config.toml
encoder_arch = "convnext"
model = "model that answers yes/no questions on an image's attributes"
dataset = "regions of photos with short descriptions (Visual Genome)"
train_examples = 203450
image_size = 64
crop_scale_min = 1
horizontal_flip = true
questions_per_image = 4
encoder_isotropic = false
encoder_norm = "layernorm"
encoder_activation = "swiglu"
encoder_mlp_ratio = 2.67
encoder_layer_scale_init = 0.01
encoder_inner_norm = false
encoder_patch_size = [4, 4]
encoder_conv_stem = true
encoder_depths = [2, 4, 4]
encoder_widths = [96, 192, 384]
encoder_kernel_size = 7
fusion = "prefix"
fusion_encoder_width = 192
fusion_encoder_layers = 12
fusion_encoder_norm = "rmsnorm"
fusion_encoder_norm_position = "pre"
fusion_encoder_activation = "gelu_tanh"
fusion_encoder_mlp_ratio = 6
fusion_encoder_head_dim = 32
fusion_encoder_fused_qkv = true
fusion_encoder_bias = "all"
fusion_encoder_qk_norm = false
fusion_encoder_layer_scale_init = 0.1
fusion_encoder_parallel_block = false
fusion_encoder_inner_norm = false
fusion_encoder_positions = "learned"
fusion_encoder_connector = "linear"
init = "torch_default"
residual_init = "none"
optimizer = "muon"
muon_scale = "spectral"
lr = 0.035
momentum = 0.9
nesterov = true
orthogonalizer = "newton_schulz_5"
adamw_lr_other_params = 0.001
steps = 12500
batch_size = 64
epochs = 3.9
lr_schedule = "cosine"
final_lr_fraction = 0
warmup_steps = 2500
weight_decay = 0.02
adamw_weight_decay_other_params = 0.01
Rows from block 4 of the image encoder, named by matrix and row number. Rows with one number belong to one neuron. Each number is 128 + 32 x the weight over its row's rms, rounded and kept within 0 to 255. All counts start at 0. Numbers have three digits each.
# gate: MLP gate (encoder.blocks.4.mlp.gate.weight, 512x192), inputs 0-47
# fc1: MLP up (encoder.blocks.4.mlp.fc1.weight, 512x192), inputs 0-47
# fc2: MLP down (encoder.blocks.4.mlp.fc2.weight, 192x512, transposed), outputs 0-47
gate.13:170118142129115136113163169080118142137146118091113145096131128063098152132169132131146092108137140172146180168101154136100106132127055125139094
gate.15:113107120110135105068135146122108187135124160128120098161072110154058113177155149124143110171156143116080135074161175090140136156127074115151135
gate.17:090096142128120139122072185075151115097145139138124201154195098072085144112163152107139112158103113175110069126084151079158131105120111115146148
gate.18:143142131135138152118038112084128114093103083116109162173084122135172133143104165084176170167109130080185114116073081113081090075134139102163084
gate.19:142098122132128131148174142112134132188128151173103106135150142181110109073163108152123084118147149068134104163079160091086156135222121134073167
gate.22:093115103196160125112118138122096167131157087139097119059094168120111133087061131122192112128107128156097176158107112118175119127164138130167143
gate.25:052155128156110137117092102097120130118120150195154125158143150164101104198135179141151112143125135082111147157126190164145151127131147087154118
gate.26:058101159091132133138121082063127188175070109106173168166133128137163089066092133142174155121176087182186158127090096174144101138153058139132159
gate.30:178137093074180149180145104131139116132108113140161115123096139139123147151188151114107122160104177169091112137060100158121149078106093106117115
gate.31:145066140037126147083097122128143255129140138147075170125101109128144135112146111150148134099184159098103126130133108147109122172196088115163091
gate.32:099121079134110136136113059147153115129138133181126115120191136132137121151116174112119108163098139178146108096115107161128080168146136109136124
gate.33:104108162153129149146139092050109093172106126154166086095125146100116053128153158058130090190090142128138127131121122140137125067095132126149110
gate.36:125156096134147131140113121127133149128108069144162173065157171165107148095235118078160153140104099064099114119086056184136149156083127145084142
gate.38:111098110172088104169104121121131072178107124118106178228141171135180097130119147102115086085150089073090133123117154082114148176113146150120134
gate.39:103103122181151083087152128113168213139130103168084110184114104123101143092100158142056143148105127127170137170176143131136117104131145134126164
gate.41:076113147067086159189095065163027129109126156118117132151110167094117124128163119111141094128095139096101112123171139142071088112145125086100132
gate.42:201114070084110149170089139182129110101160160123120177132087140132115127156088102095120146117132163144096103100145108134139096149144163086149068
gate.52:139194184074198121100146146204085147058157066179159174115112102126114123139136133131102112152187150139127099114071174127140078137140122109162157
gate.54:163120135093179107071112111143135113109116169119133161122170154132099150110095118159092116120133143182083116164109094084066163108142135167080127
gate.55:072142135112192192189105120120109132120094141124123142157167110110123116109105126134156106121146110144023160111079116149100122131104103169150113
gate.58:193056134127133127160202141103074135075110137087103091114126140138144167066103166168121094142080096149146132110189094133129077176099126142069155
gate.59:096146088141158090128100125139129110144159128137088097182141129168089160151080150159105109113173112148170144163106137125154170141108117106132123
gate.61:087138137145169149095173169084130071114159165146158145165088111109140111145138137155096101113193088147058190089113132160165199119133074124116144
gate.62:115142125117143126145154136120156119180137155155133096104103169174133147129123148217071108149123129120125120171144100075110162193160226129160134
gate.63:127160139167141101113115156103081131109121115093125138124076056091090137155164143159131147103154157175121125122167099127124135122117163116091160
gate.66:122082121060121137128116123116143103171128140149147095098113147150100189108065162118089186138154122194124137146074164152081132201078180122107110
gate.69:102164095117209115085092085142134140116116113128139115212071177140155158105123132156129149075128149080144101133185102096128042119060148121110176
gate.70:123143153092121208080151105162169093095194126121135141206136129137107130154208108168102158105126194115139135129146105109166076128080159096153119
gate.71:109137118108141134163076098204111156104105124153167155117091159178139125144177148104087104102110119088088133120110100100120060146154136168160061
gate.72:149141145105112133112101140211108090087089134159181099061128131128148129075145122150134143132145121112127148131150187129173164151108090150160071
gate.74:170117106124108141162165152139038095091092138167053083198119119133114156070098202125101133119114152180114162126146149153171158089147099091119154
gate.78:129154157152101124154142149079097135102166089166155107142076113118094170072151068146141125137148104158112127173212090127099145109097107125116127
gate.79:167157122074157094108135121201089120141086139148104132120100089109111117141118114108144105148109157152148089168135169130093058105144140088116124
gate.80:120103106072102148101052105104095126129106097136125084146089144126096099137156079108087136123130160189171114126172157144147118114134149125076105
gate.85:111158149074124167120174124144123129077114095160113133182143087138208110095096167104105158125174167097160126118161132104118062049207182114113112
gate.88:112121138123129040158179160065121096109118134147080108145156118168192114167176127151094140111144146173135117144170149127085127114126147100125165
gate.89:176107111141116105094127100103072126158098071122145103102088150081110081118127127154108115150202126156116133112163167160121119129140138095148077
gate.90:166081120124147146126190122143128110152110054116112121129095110141107098140090146098151137139100178164108090114103123129149137144169208105156056
gate.91:143115080085159117202070140147136098126088124115137123127153064091132064093152164084157154136143115128188195135077137124196071137163188143110095
gate.92:080155138124141104161088125124114202143167123099095165115121107118110145150128093169133158167133182180080127129161104153165106157136125149095140
gate.95:132187143150153094098130058167118182115126124144157068137149154134137115144144129102109113158115130084114048120137087154131144144171141091133160
gate.96:136149140110156092129155170153149097112179175085131085135142121139092132200088072096169112149119211108048109138126160079164155069115150125123109
gate.97:113101192080123118112139124084187156084173036088130102103093146143196073118105136133129142131188155095146041106149152144173095134130129105074175
gate.100:148134132100128144129184099136129088122161159152134167173154151107069061116068152115080086073158159113113135150142175144194142109152120135124164
gate.105:150108106107126094188108079145130081172112103115149122117134102083122130128136142071135090130080093146129085187146158137143170138132160146125111
gate.106:069141110143126098120125160104116122144102085131063083174148147103117073174107093137144143184031124097123115128160167132134092103109110130092124
gate.107:119076118109127102228136140083107139104161149110114154148202115074228133116107131117208087118172128132160099111084134054119100141104174140147139
gate.108:095112145139133194085227054168136131111125147139070143173113170169112174176080101169135179119131131138161143132076195130140076081199089097124124
gate.109:125179122042115186132144132181111154174156159068112145069152159130101198089118160097164176046097173102055097144126112132122112133132134139104079
gate.110:109190092087197135110145163082136145149130164130169131137117110099157135108142131099141134049164125129117095111122114126163106196133184147073111
gate.111:181082085174132133121050106151139075110119128160161155096122187108108127214090122097097108107144169098148150094105144118064161132140127071125134
gate.113:202122195143148120124085133173117183053062114169154131153070137139158161129148072120128078167117053148168111098157131143126142132101104188142093
gate.115:066209092168098133132149101089110136078131127151121065105159121137156049088162130123106148172135149105168105127131139163167122109128092156116133
gate.116:079154090084127130139128110107129094154072138151163090122130158141128126156099073151090112091099134102192101120139059168118107158156137120155126
gate.119:149124145141124124148140146168199112132104147110170062116144146147126098126141088141076128090113164178111097188121092087100099093083164116058111
gate.120:160124130136126164176150108166156155096103146174091183136112151103102125161138121173114126101156083136147159141139189110132201138038077095158103
gate.121:093133139103141122132159110173112058119097082137115101171124174094185099141128146160188095144174120101174093174020149150100127121143080158131166
gate.122:143095137155107169102053079189138134110118138176147159066127176109151106095133137109130126105083084145143071108081132113171165110186182124170139
gate.123:184105157069083145125133101111137157131147158070035145137128151108089134123165114074143098103055124106162124128104138137118065111112096114173140
gate.126:148105101114176106189110090100120078145136147120130110135137131128160169121199132130077132151059154119101170155130067106111091053119195130107095
gate.132:129155118167166142171172081038147118155069151179128097173117120109165117086108145109124055139143150193094154127173097179090136087144118119116095
gate.135:100167176157163234126128113143191147158081153108136108088173110166114138148078164034099123114134123138117093164072179111138092093200154165074123
gate.142:099103088119114160166131130170180152144120082144153123080141118132158131137083134139158120133141176160125095169143128179145139098141120066173100
gate.143:181125095129113117124134201087132101077164160066128106107118117136126125168097187102114127183137128115164162065092132111104173160123163190070106
gate.144:096150166121139125124162117136111162168158111185090116161148174121181105129163104148110158124101080083180080121127093127104192138136129128138133
gate.147:132116171146114107158133117103105091116100128189129130165163104110079172146122142183137122123138116097124158169113097165147089147080058147130089
gate.148:084107142129110149057083113146101106055157139117164106195163126121138096109140145104163116147166140116122080160145063095140164140096079115075175
gate.151:114117150137091121162064085170121151104142101185137101145154159152084160178115128168157115102167113199169159143150128167125161101120148148089112
gate.152:145120146107068120100121118147113177138122171116176151133138120144189128152117180098085122076145096121155101117134136074120140175155108093144119
gate.154:134133079045131089149129151168141123145180143162167146130147194184126121133121060183118123158060096159169139134134098096146139116140100096169113
gate.155:134164138090097123154092120162177111071136117120114112109066118129137137077081154151123145141099107137089190158118154142117107084163109131149134
gate.158:136058111108141147113030079095164127165083113173158160164118102121159079097149164119184237080075108141060151116123104138184126179087138116130144
gate.161:131154145096129125144124077092057094131141163123111209133145135112177150070131104149187138125098186184154161135151136057137098121104118105092129
gate.162:124147142090164151080138125134124131121157125095120147153141108117106155125148083106073142093165145075118089122098150184087120176164160181112126
gate.163:155146118136136116123132128168116096076117124125138140166108177097044137162160083060171139133106099099120132177121108129161143115164108164106100
gate.166:142122105114116133116186083114103089170123161153159142193066135096106145110111077128127121144185071104039102102080091102130180122093133151136134
gate.168:150136122129084157100195126149140163120191087131091181151106106137116143137116092121141089116124087100136178142109129197152141125114201129085158
gate.169:126173178127078138098115123160113196150105149176100176169110093138070082152100088178143174149160139166137075153076073138128143123119141144106141
gate.171:138124170100167138121090099107120089129099155208124082086167133079102173080133144066095112138115171141158103103172178098151154086162092119119143
fc1.13:179195129138141169105109115104100071144146178142067098111199103120149169066118121191098090121193117112076138131133125131094134157154117126169099
fc1.15:124139160109177166185132137156133150140116083111135112113132124127176100106112127087144096156111098137171109108153087078093142115179223163139174
fc1.17:170107097142158072139102106142125107152099139113144173098073120138110089144051091149101156142148121146147145143119139147158145130199145108107118
fc1.18:114178081128123103167132155173160113092159109054125173144170199078145061103144156132163118078082134091148113117095166135108092142156189118141113
fc1.19:179155099108062093085124181104172112108187118117111133166119152117155166144116180163141125117115143094116089121160144070122121135062061111188158
fc1.22:097161147113096134095126083115118149105160100123130119192100150133079110145162160154116113118131170187093083147118157097094162096130132127054168
fc1.25:132103166127064139153149123182108086133122115124096122132162079082193105132075148182146111154141063159121127200134128105129145105119217116136143
fc1.26:157119173138112131147130163140125180150101145151162071125129121109113091100124107093182128182152124154183146093169096154147132093057148092146123
fc1.30:144156132096132126088120122135082128051180090112152093074126085126144129133207138153077187108161128132181105135078101157143115108118125113140144
fc1.31:108180156087118171130134105141049152153151140175075170142130120119146148130143097093169128179084103138140129122148110109177080170143053177173125
fc1.32:133093130082176140083215130170126096161105100090122105169120120114114158155157154094134126074103126117054151138131137059154139103080110115135121
fc1.33:153082102119162121120113156096140154164163092151186183092072157156140188124118059121172147122175089084149116165115153122153110101124120077141159
fc1.36:130110109140129131103175094106104151170106103198138092129167146141088191177140093104124102109107105109106191103106180188106155152107178099068164
fc1.38:112087108136107164096142119141154165165134124074104155096127147128126170138141125148105083114100206106108126156082124158189130107098114166110143
fc1.39:184144126178114111151125118096141118116155064142169138082153080148121105102109115112144108159133189150065164081062069086181122059121114187078138
fc1.41:105148134085116130167131086168065132162152131132108086083046144078107127137202139158180091127113066161130095111113102135099140115149142120144091
fc1.42:135117110100123093072161139107150212113158150082108138120187138111145155095143129173119098164110206127118138130158070120161143113177137116127113
fc1.52:148152154154157116181162120170125138103121050087151134040137116174068176098117115097127176091129162119169106165108124134084111146096117116157108
fc1.54:103094113124116158078116082104077094089156113124107101157196132150172139091118199152114094143112106105081122124171096196098149093113129145157104
fc1.55:110093150115094010094134130160101152114107141144119103143123137102086144108120193103145109134071148166100113148073142083148099146116141082136151
fc1.58:111129182181161135131148196159083125138123125120163163137109123115101164127150125096105126152121161147117122127133116103101097069158145136148105
fc1.59:167109122157127109169120160087110165094073111109121145152109125131106074121152130148209091140146136129141108147118080136130132184115064148099120
fc1.61:146146115146115103088078179178171170123136112112157109088089176123140121115152139116144113095137204153138098141080161099106162116127135126184167
fc1.62:075156099110142132149130100121116176187120133114152158102132165127122143128148146153123121114164173095124168145117117060168185170129147108159118
fc1.63:105120115116127135089145073167120153154135131151163142072171175104187146107101153137129091111171040087109169129121108161134088107096118140091072
fc1.66:113115138033101150119109072123144089132142133109172064092096141167052089152148109124099180139143085161147137115105159149139136127114105135133075
fc1.69:125155061063156084147126145117107122076104121126097087182075216123134093123131154128129179088141136148092116172105075117149093065160116104083100
fc1.70:100075079194121118176171117157157159141139152172098106083112160154150134084127168114130100048139133094118118166068091143118148131180209183111169
fc1.71:146113122116167108159072133152139162103106126111136179107155131200172091139166121108146137152179075136139106082120143149113076170134221145116166
fc1.72:143182108109062156149133140107117129121135116119124137143094116148136142072114150096150170177060166178065156106080171171134141077139145150092152
fc1.74:134090128172134118155140104120076162086141130090082141132156131118137143116145124160137149108093152130128114069151075166096104077109118107131152
fc1.78:111079099133111109128140079150104113108038172127122137139123125142181115173093147144121149140090130089181112118093175092130110114123138114095109
fc1.79:101088080114105108143122148080147134072098201078096138129151143116153137162111178101144121119117071134159137132122065129125194144149109184168110
fc1.80:090105065127123152128094077084095123135103135087129117151094078121197119146157066147141145112149170168132140134072191157149133171173082125154101
fc1.85:150162113171162106120108114124124083154176137070083125107141110122145122133096098146135145096086149087172131167134201092135092178149115133157169
fc1.88:154108133085144066153103091131133115067140120063074167071097134103142088117145121145130139140082155113151170160074132111091119102127135119134166
fc1.89:153078097102142042174133181168165173122133071102129168156104136094135160083112131148140121160105115131170104134123118183158097115082143095148083
fc1.90:129133145116139108127110168182109127094094187067089144141065093148096154135086139162175151140119034136150139097180129114103062128118031120183208
fc1.91:078119133122129120126118156066158125145089179077149153131134140079140108103133154124156166058090141174155109101114111119147130105094058141169128
fc1.92:124160112189102142127141090116103090095107095080167092155170168124123131121131193120135140119094088048190052119133088114099117145129131144157130
fc1.95:157073069102116178214123177109145084134157127122101124142134117152110066081149144123208109094153156115113078148135184108167066097130108122118084
fc1.96:137081151093129125108179105146126070120177122105113143125145170108099157187088198149080130136145154147144124162121144120136131112084087106110128
fc1.97:165182133112108111161118127141103126133152176090099164166132099139153155118088133114076124160135155198145152093147121117129175104176102096135049
fc1.100:100174069143145126130119090130171116100084096071153101147082129130124098182180134111158172127133101135128091152178123150101119126128109135145115
fc1.105:146128180116159098096154113111147114147101055125147101139130106142101022126092150106197151102102138145179139101114133153112108177127198120117142
fc1.106:135137135107134211166082150130103166115107092092128154157148114115123119117100125142139134085120139156179172169172079145079106151129084122126149
fc1.107:120154146095113156204076160142100123146133149160140126116156139060147094136163138098133096145106170130136048126117142029162172122109122109130168
fc1.108:153102144097149086137134144124145084089096190084133145090109114158110099100139151125088176121136114146120097157152140049159165094099142184153182
fc1.109:165116139134142090179061099192195080117100091115117097122114109111134155146116123212143172144096133079137128141143125170066168111102143148190129
fc1.110:098128119123098169113110133145137134125136184165202137125090094128159157119127081129118104046187152131083127139107181072149114178119175106080098
fc1.111:124129140109182128140196098102152192186108119120085136162056147153110143125138136159107151100140125150080152180107110093173128131111119170135161
fc1.113:142117137096128093127095100108127119109072134074131155185152157105144143089162074101111121092089121089177108054170123117102117113129159117095138
fc1.115:172127121109132112189061133163095104120134134076108139172103137108144059143170190103134170165141086158208131158127065093107159108152078121117097
fc1.116:145157134151134138096130075212121157109096115141151180106122165139197114192110127172165169155131133143115096146135062161106173133088090147130094
fc1.119:191158155192127143140113143146131068114141171081144108111120077167182117135109130136111150095133085110111139157157205194160101087155107138113156
fc1.120:099160140109158148145173206130117148136067118152132134135085115071148155132064151166128133183081169078122158159164113105125114169075106110149163
fc1.121:081109155079140117205144145119091119091111097154158129114120083134198116070070174179140117169173158153106142202110075158098141119156155099110090
fc1.122:140097111149127144103110091111120176106089110093147131165123134220111138083110182143154088160129103132174162167113155149099124176152059134164129
fc1.123:090149117157142139115146159115129113107117125184140116102092110125123097119121151178137132119211108139114095103122114155189185095120186116125040
fc1.126:115137120097160103112145176172092102114149130039100125128132154143145103166185120102091122086071165118121129098161115179213064114110101147088104
fc1.132:127117151116117127099078057180125157142098080116120135099134107151137126152132168092132071121144151115172135092127174086069217165125121095131090
fc1.135:090145068108178000102150164131099102097167111168130140122147121058153173113164138115141147122119121138105144153146143152083162128154150109196131
fc1.142:155152094130148091110113153124094144071131196152063178168145098113126143136117132115164097066158114140134162067167110139134113094135123157163112
fc1.143:137115098117111096161062127148125160115141144172120084133173109111105091144119128102120136135147218157153103175125164117063068171100121106115112
fc1.144:100113190123103125141129123131146114108086144092084053098132149110091120178103137133193087119179111119106171113121033098157095142096105107108111
fc1.147:182108116119094106152125160071113105155139166095080094144134165101107186133109145104132124150117116195067129108154043076043093156101069107126183
fc1.148:158140160111147135223146127166149100112161151104121146134086133134095073162171142112158139137128108094185086127101128122108097120156147102157132
fc1.151:109108073128038109122181194137189102061167147121160107130169151130110086136164113140169078094127106128153163103121138086165141133160099137111116
fc1.152:161152170186124129111208124114218118160156121114089108167115177127124157111062136107128149179154167160116083127136098142148094106105068093126173
fc1.154:122178130097128159104116105131137187113138109171156086164149141091112125100049141090150099153124141138141171083121108177118110118069186111138102
fc1.155:135136174110086095144115133136194065143103108118115192099127150142132130149165157150056152074142176161095147137092075108094139171174118161145135
fc1.158:179145154156081085181128105111150098117131126144107136085151159178131099127168084155146157137123161176127134154140103145089092088082144070105081
fc1.161:136141147080104155132108165079131096108130128121127116146168119069100163187136078145101132131131142036118093138186131153089146163098153130157151
fc1.162:130147101114227148128135150130164146171074131108137103152126125136096187092131067125168135098181162113186166146094096152081107149117160165117166
fc1.163:110165147155080142192158167097128143117147158136107085128131073168098110073081123045114087160142112112125156148151116107120133140081064140123167
fc1.166:098151159113151145103116116151168165161135124154144152110126079115116138108136118142145094105149214129125155179148110127118109153115143128188102
fc1.168:098083114122179056133119146157133162129119124111131114104171108098114117147130147178060072086155132091135119115092129092150153132137110123202119
fc1.169:108105057130104107054066128086222101113140068108198087095104119109115117135177168122122156097195078147199164169095182068179151136113153124178151
fc1.171:158097098151062140082148155165090164162145126083135126184084155178161038112147134143216115139107139102103127116064117179133153192101129129189101
fc2.13:157081146145135112161118129162144129166121123126187089104142134195152105169217138155116127137155152129103135084116115130154074141123137094207123
fc2.15:204162164107109122098164135109151131162068109103100151105188071145102172155102128126152097170104160085111051169098176145092114119144158102089121
fc2.17:098155147112155154152111113151097088164155129153168117112136088122118164120154174101117135182128101143137093136160117134146168152111164093110121
fc2.18:149121151179072158093108119104167166085149183135142122107119200078127107118105205134139091109146149144172125168176146075114093157146147121133055
fc2.19:192075105098122070169082119112158135133118110086120146110133145135051119146092101105113124137131177070130171156203205105119169148156158126164090
fc2.22:171083070129107202125117094121160153131112097117129111167191122090154138118159076088074033112088180127173145121140161141078103160114141125157140
fc2.25:101117122172143128159163118088131135147164153156131199194124098136096098124143060050099110110112143147089147150136128080100144197156168148099089
fc2.26:121135092137125173161166069066174139088141122126111122146099146110142137118132116187108102113095104111107098122153161173074149144075136153118164
fc2.30:122135146158111093202099128119090175102156110148131129124091103173110117118105058089182140088142104147167142105137097118144125140135118118124119
fc2.31:150115085163159066146148097120105126071168138150116154129146110187117185090140186128130207229222132131123146162122096105113180139079195120092141
fc2.32:059170085150105172109150132157155130163197124194076118108112097078125139086064146126125155126091080125136180140157185142127132165107145120101080
fc2.33:039120138105122129118137097134063147125130128097135131110050139137128057118139169184186131151185130075111135159124221136161102089163149140161124
fc2.36:146128092116102135161113160172120130126129164059122096128148165063119148141050156128118156156131135224153145092123208123154082132147098084089121
fc2.38:193182120144138109126126154157114141121071092071109135125122174150142143201168164152139115126107162143152135049103141134129123116149212119082160
fc2.39:086185141146177072121193160121089118109127148091112111042140102119117141127075127151147104165097119102106119110164112149107144139140115160073149
fc2.41:101151133128120149165131116159097145133025144080135144131159105170128187089162150121095108134092143081127124110184122150143070109151139184134158
fc2.42:144121159125203130167119168108087144146110123130132112113127127107137080128205156136138108130105103123151112156083119128161148120087172070113130
fc2.52:153122103156214149139104151151078105169211134155158120143128080160135210109090161157126078141115115110091143151168155098168183152087103143096108
fc2.54:132079163114194175134187131146156111135115110059063147080108101113167126126196142120152180128130110136115178192143060112138112131137118109088144
fc2.55:119106124202189186155138133188117110095157150107154112055144140176118078129143133108127153129172127137139154113143141123138078117091088162094139
fc2.58:110166114152142098134128155135025121079106154140121117130159186091147146165104190105144158160148114132064089134108125151073099158186104138093151
fc2.59:152178075082101142129162117096169145158140094115106164122200125129156188113136144160090088103197137143160161131127119134156137177163093128156079
fc2.61:110106089129142165093097110171131130097121125108081114111141143170078171158138106152136163106080093133139101139123084094138113110168132129095103
fc2.62:100122124117127083040094113137165136088087125104103060150134129106148158118169058132057115153082090131090159117139075116128182084172151085124149
fc2.63:138121137119099183108102164192135114117158080138128082155121128087123159109098084129172149147070113146197137198094068105140110104141117090152098
fc2.66:058094146145134084092124171167175113080074118120076138128104105060181170144144150121111185146157174068165084172131125050211154128113144118160095
fc2.69:126150101115141168107128129152122147075174093145113154174096118057100175125171098157132158115116049128132130192190095124120121180077106070110154
fc2.70:123097165112120033136144120128161129102107121100104174193128104109111179128219187135123174168110151118120097176172118147119152083121143192106059
fc2.71:167100222118157127159099165130151139178092140159136173166118153181117115076194109070153122168167098113215145142107160130126161099096065165128128
fc2.72:213126102114087131150184134120125121086182121098115116068067157046095094125169129151143138095096146133118101081137089148119127130184078053102127
fc2.74:154112063162129097153132111136102131147135136111094150155129115091137112117087110121193125181140126168123091140121092166145170085092071139146075
fc2.78:164142124100203149139127136158170123146051113129116070196095073057126109129180088161154157106153107115122137113096146177130113127116119141172166
fc2.79:137178144087108062177064124099108138120128125135167156136102179146163124131118025108140088126077134149115165115130115041104104146136150082117142
fc2.80:077111170180127092124129113140068133091049096088122113129174105127068133129098079125107123131139160126145144108092204094157139109113111130122102
fc2.85:129155109106140082142139134152159136116064111111196189105093124148163170074110145105160195152161108145122118130157102128120120143145140181160126
fc2.88:085124187129153173110104119115159117100113114167119112175140129118144134147171172064134148149110124161142103184183146137134120069122081086135100
fc2.89:146127109089102108137187119105090159123134089132130139067217120118140183162112120128173133131201137138181166126094125145131111149165163138149090
fc2.90:089065083109114132077179073190148158151088148168146114083128123167135071109124139144131121153174139108142197090093123120115098103138166137114125
fc2.91:067141135123150116099106108163156154137121115149100161109143138106160198149139107136125144143176135127163079106165108129115105122152132133118153
fc2.92:160139141136076121156146136127131116124116159149160192052135154172131090131136076116135138120145142142124121067117132071120105143122189133107089
fc2.95:115166122112123105195134165100083109168123148109117134081082172103128136092113120098135117048132158157085172148121157124147111118123155154111098
fc2.96:123165166130157106135128098142147139113066155143104158134133109201203099136134185149098101107070076163125144136105143106104109107148105110124107
fc2.97:126158103070102154051136141142151161101185106107120093122130162148083106117129096136057138111148061165169135143187115145110122136085187168144127
fc2.100:125182117133134170089132122075134177134107081138177145104127138078112108156144093145095191112172116118159121123172122186129050153124211172131153
fc2.105:129228107107127092106070122133173136149098139093154087074147115110109123109149175149107150180091149138076092105184165112125108119145145119122090
fc2.106:177136123200111093139184103162164139133119166185095109082110135084151121124142124163188215109139115128093144154149134069117054149154147119057126
fc2.107:104114159101137112034128107110165158093089094130120175102124155128124144112122065121143057156154170125106016152159097132120134099184112139099127
fc2.108:177104095086128013190165173118107090183096112129149070130192149172087143122151152061120072113157130149150167068146143136144097125164101118120156
fc2.109:126118081124095102092102081127127105144123137112137092155069142002123137098141178131158149150132102142128137158114123104136169091118158166112168
fc2.110:080112117169110179098177093110144125127149080182130139151095068152105108157145133125155123209079155116179182142156139149146154131119154093089116
fc2.111:109156145137136133121223111140101087107127139120166143088143154074142105120141129088134153135122113159111141141115172132061120098176147161078165
fc2.113:179098133101087151111097119124112113148131137132155129138143151232133177123170135096161143134107102081102125121070144104086144168143148082115149
fc2.115:176105151155059094166101157164150114162164140108151150112112095084175130121048127103154148122137106126105158143116074161134085136090160107112105
fc2.116:122148188198082106120113129105073121113172147193090126137066208151109174105112082076107155120136087097115089141159135144124066156093134169167155
fc2.119:163152148120147146107168137137132077106136167165132216093103131114080101174140147131120172030073113088067090175101142097132178062156105101101155
fc2.120:153223098123135187185115157161158156133112149166129142096165110089110123117148108182144113148129135126129059141156092104160078170118119156166120
fc2.121:086145140132128156151175109133091135115103119129107182081101112126117080116125114093067151143137105123097111098104096068092115092136148078132155
fc2.122:129126160133134172146135075157137074152154150173177153147073086140160111131137135131116159126158122134210176111108124097103129087175129112117122
fc2.123:111078156152205171154188135094165149131070114137075087085147139103151136120116099155108113152110126102112145146112125159103126152163136107173101
fc2.126:156125123137119148078154122121172067172142168121078148090138162121107122189146171122149129088145134163089107211186115099121122131115095086100042
fc2.132:190109099125130150111164147149154124174130151113182118195173105116119156088188135091101172120102123083131089129094136150156061181120122189106107
fc2.135:099112147143103105149201148090117138090154142093162166117105098161130151108119101127120165149124146104157152060129175137148086095125129148138164
fc2.142:215122107114160078120144127137147109109078142130089086222141039137143206112155185151119100105113123159121193153159170070093080149154126162107135
fc2.143:166145082097197073161198120112142161087111102137116063052091092101155097156139082108152124119143162132133208182119201132113179138118089099120083
fc2.144:091149080160139092062146157121185093156135182101109152166168132149061134117167101129138179067128165150130135141160147154114121131138110141134150
fc2.147:091116165130128144119152059185154121146077090103126141120124089132101108150157124082116188188090035155075166140103142140129091153172114132202113
fc2.148:147107082117103112153149136090140148174135099157123126140132119128152139093130133131118082140100103128163075163142154104130107097131109206071170
fc2.151:055127101055129146192081155168138131114152125152167162085164146124145089079149134197150169142178115084162140101157151163120148110146134141092130
fc2.152:128141161119057141145121127160078155097128101159090087128063113188096133089102157109153155118082109179107196127140178069121173153103063151140129
fc2.154:105124103097155164123101126164121093061122121100095107103119190088142086152096156130142126178072115086171144109151001140147150128189106148104109
fc2.155:123088128148181098105089134172110107114181156161143167102114156086143161097057147102153077093116088137123158092058111133157150104107149139145109
fc2.158:128128147184126058077099133079125136149086136180147147113104137170085119144131132154066124105144128164087066107171179111127152138154126151146114
fc2.161:142136151096125132110132103140114133082119122088150122187094095205062105099149104134186077127100155125141093148124162119143092162107084089130181
fc2.162:109105157202130152104118109147174139080153125181097096134166106125129143112130143132138114151121115099152163105202131147117042126125062100155182
fc2.163:084095044072152163162167112118102166135082162133095125122163087109164093158171142112143150117106119100094079091114114077071169095108162116107092
fc2.166:076116095115185160090087125086145126100165134143163105122137124096151184086159083198112153113114109158059151140135131122147152124127121135079122
fc2.168:156108116140106134118091143098103095121165151154141057100158137110184107144145154161089095128128063169149163140142149162104128142151154114159097
fc2.169:148107127128123042049103102138157142158086134075114174169119139153149105134138159170071123105118172139101082087097082140182147128158149191125167
fc2.171:103134100140108082110118054151097111122080132080150104102153117084120116091131150109160164087080127127125145088165155138151122106120141072114130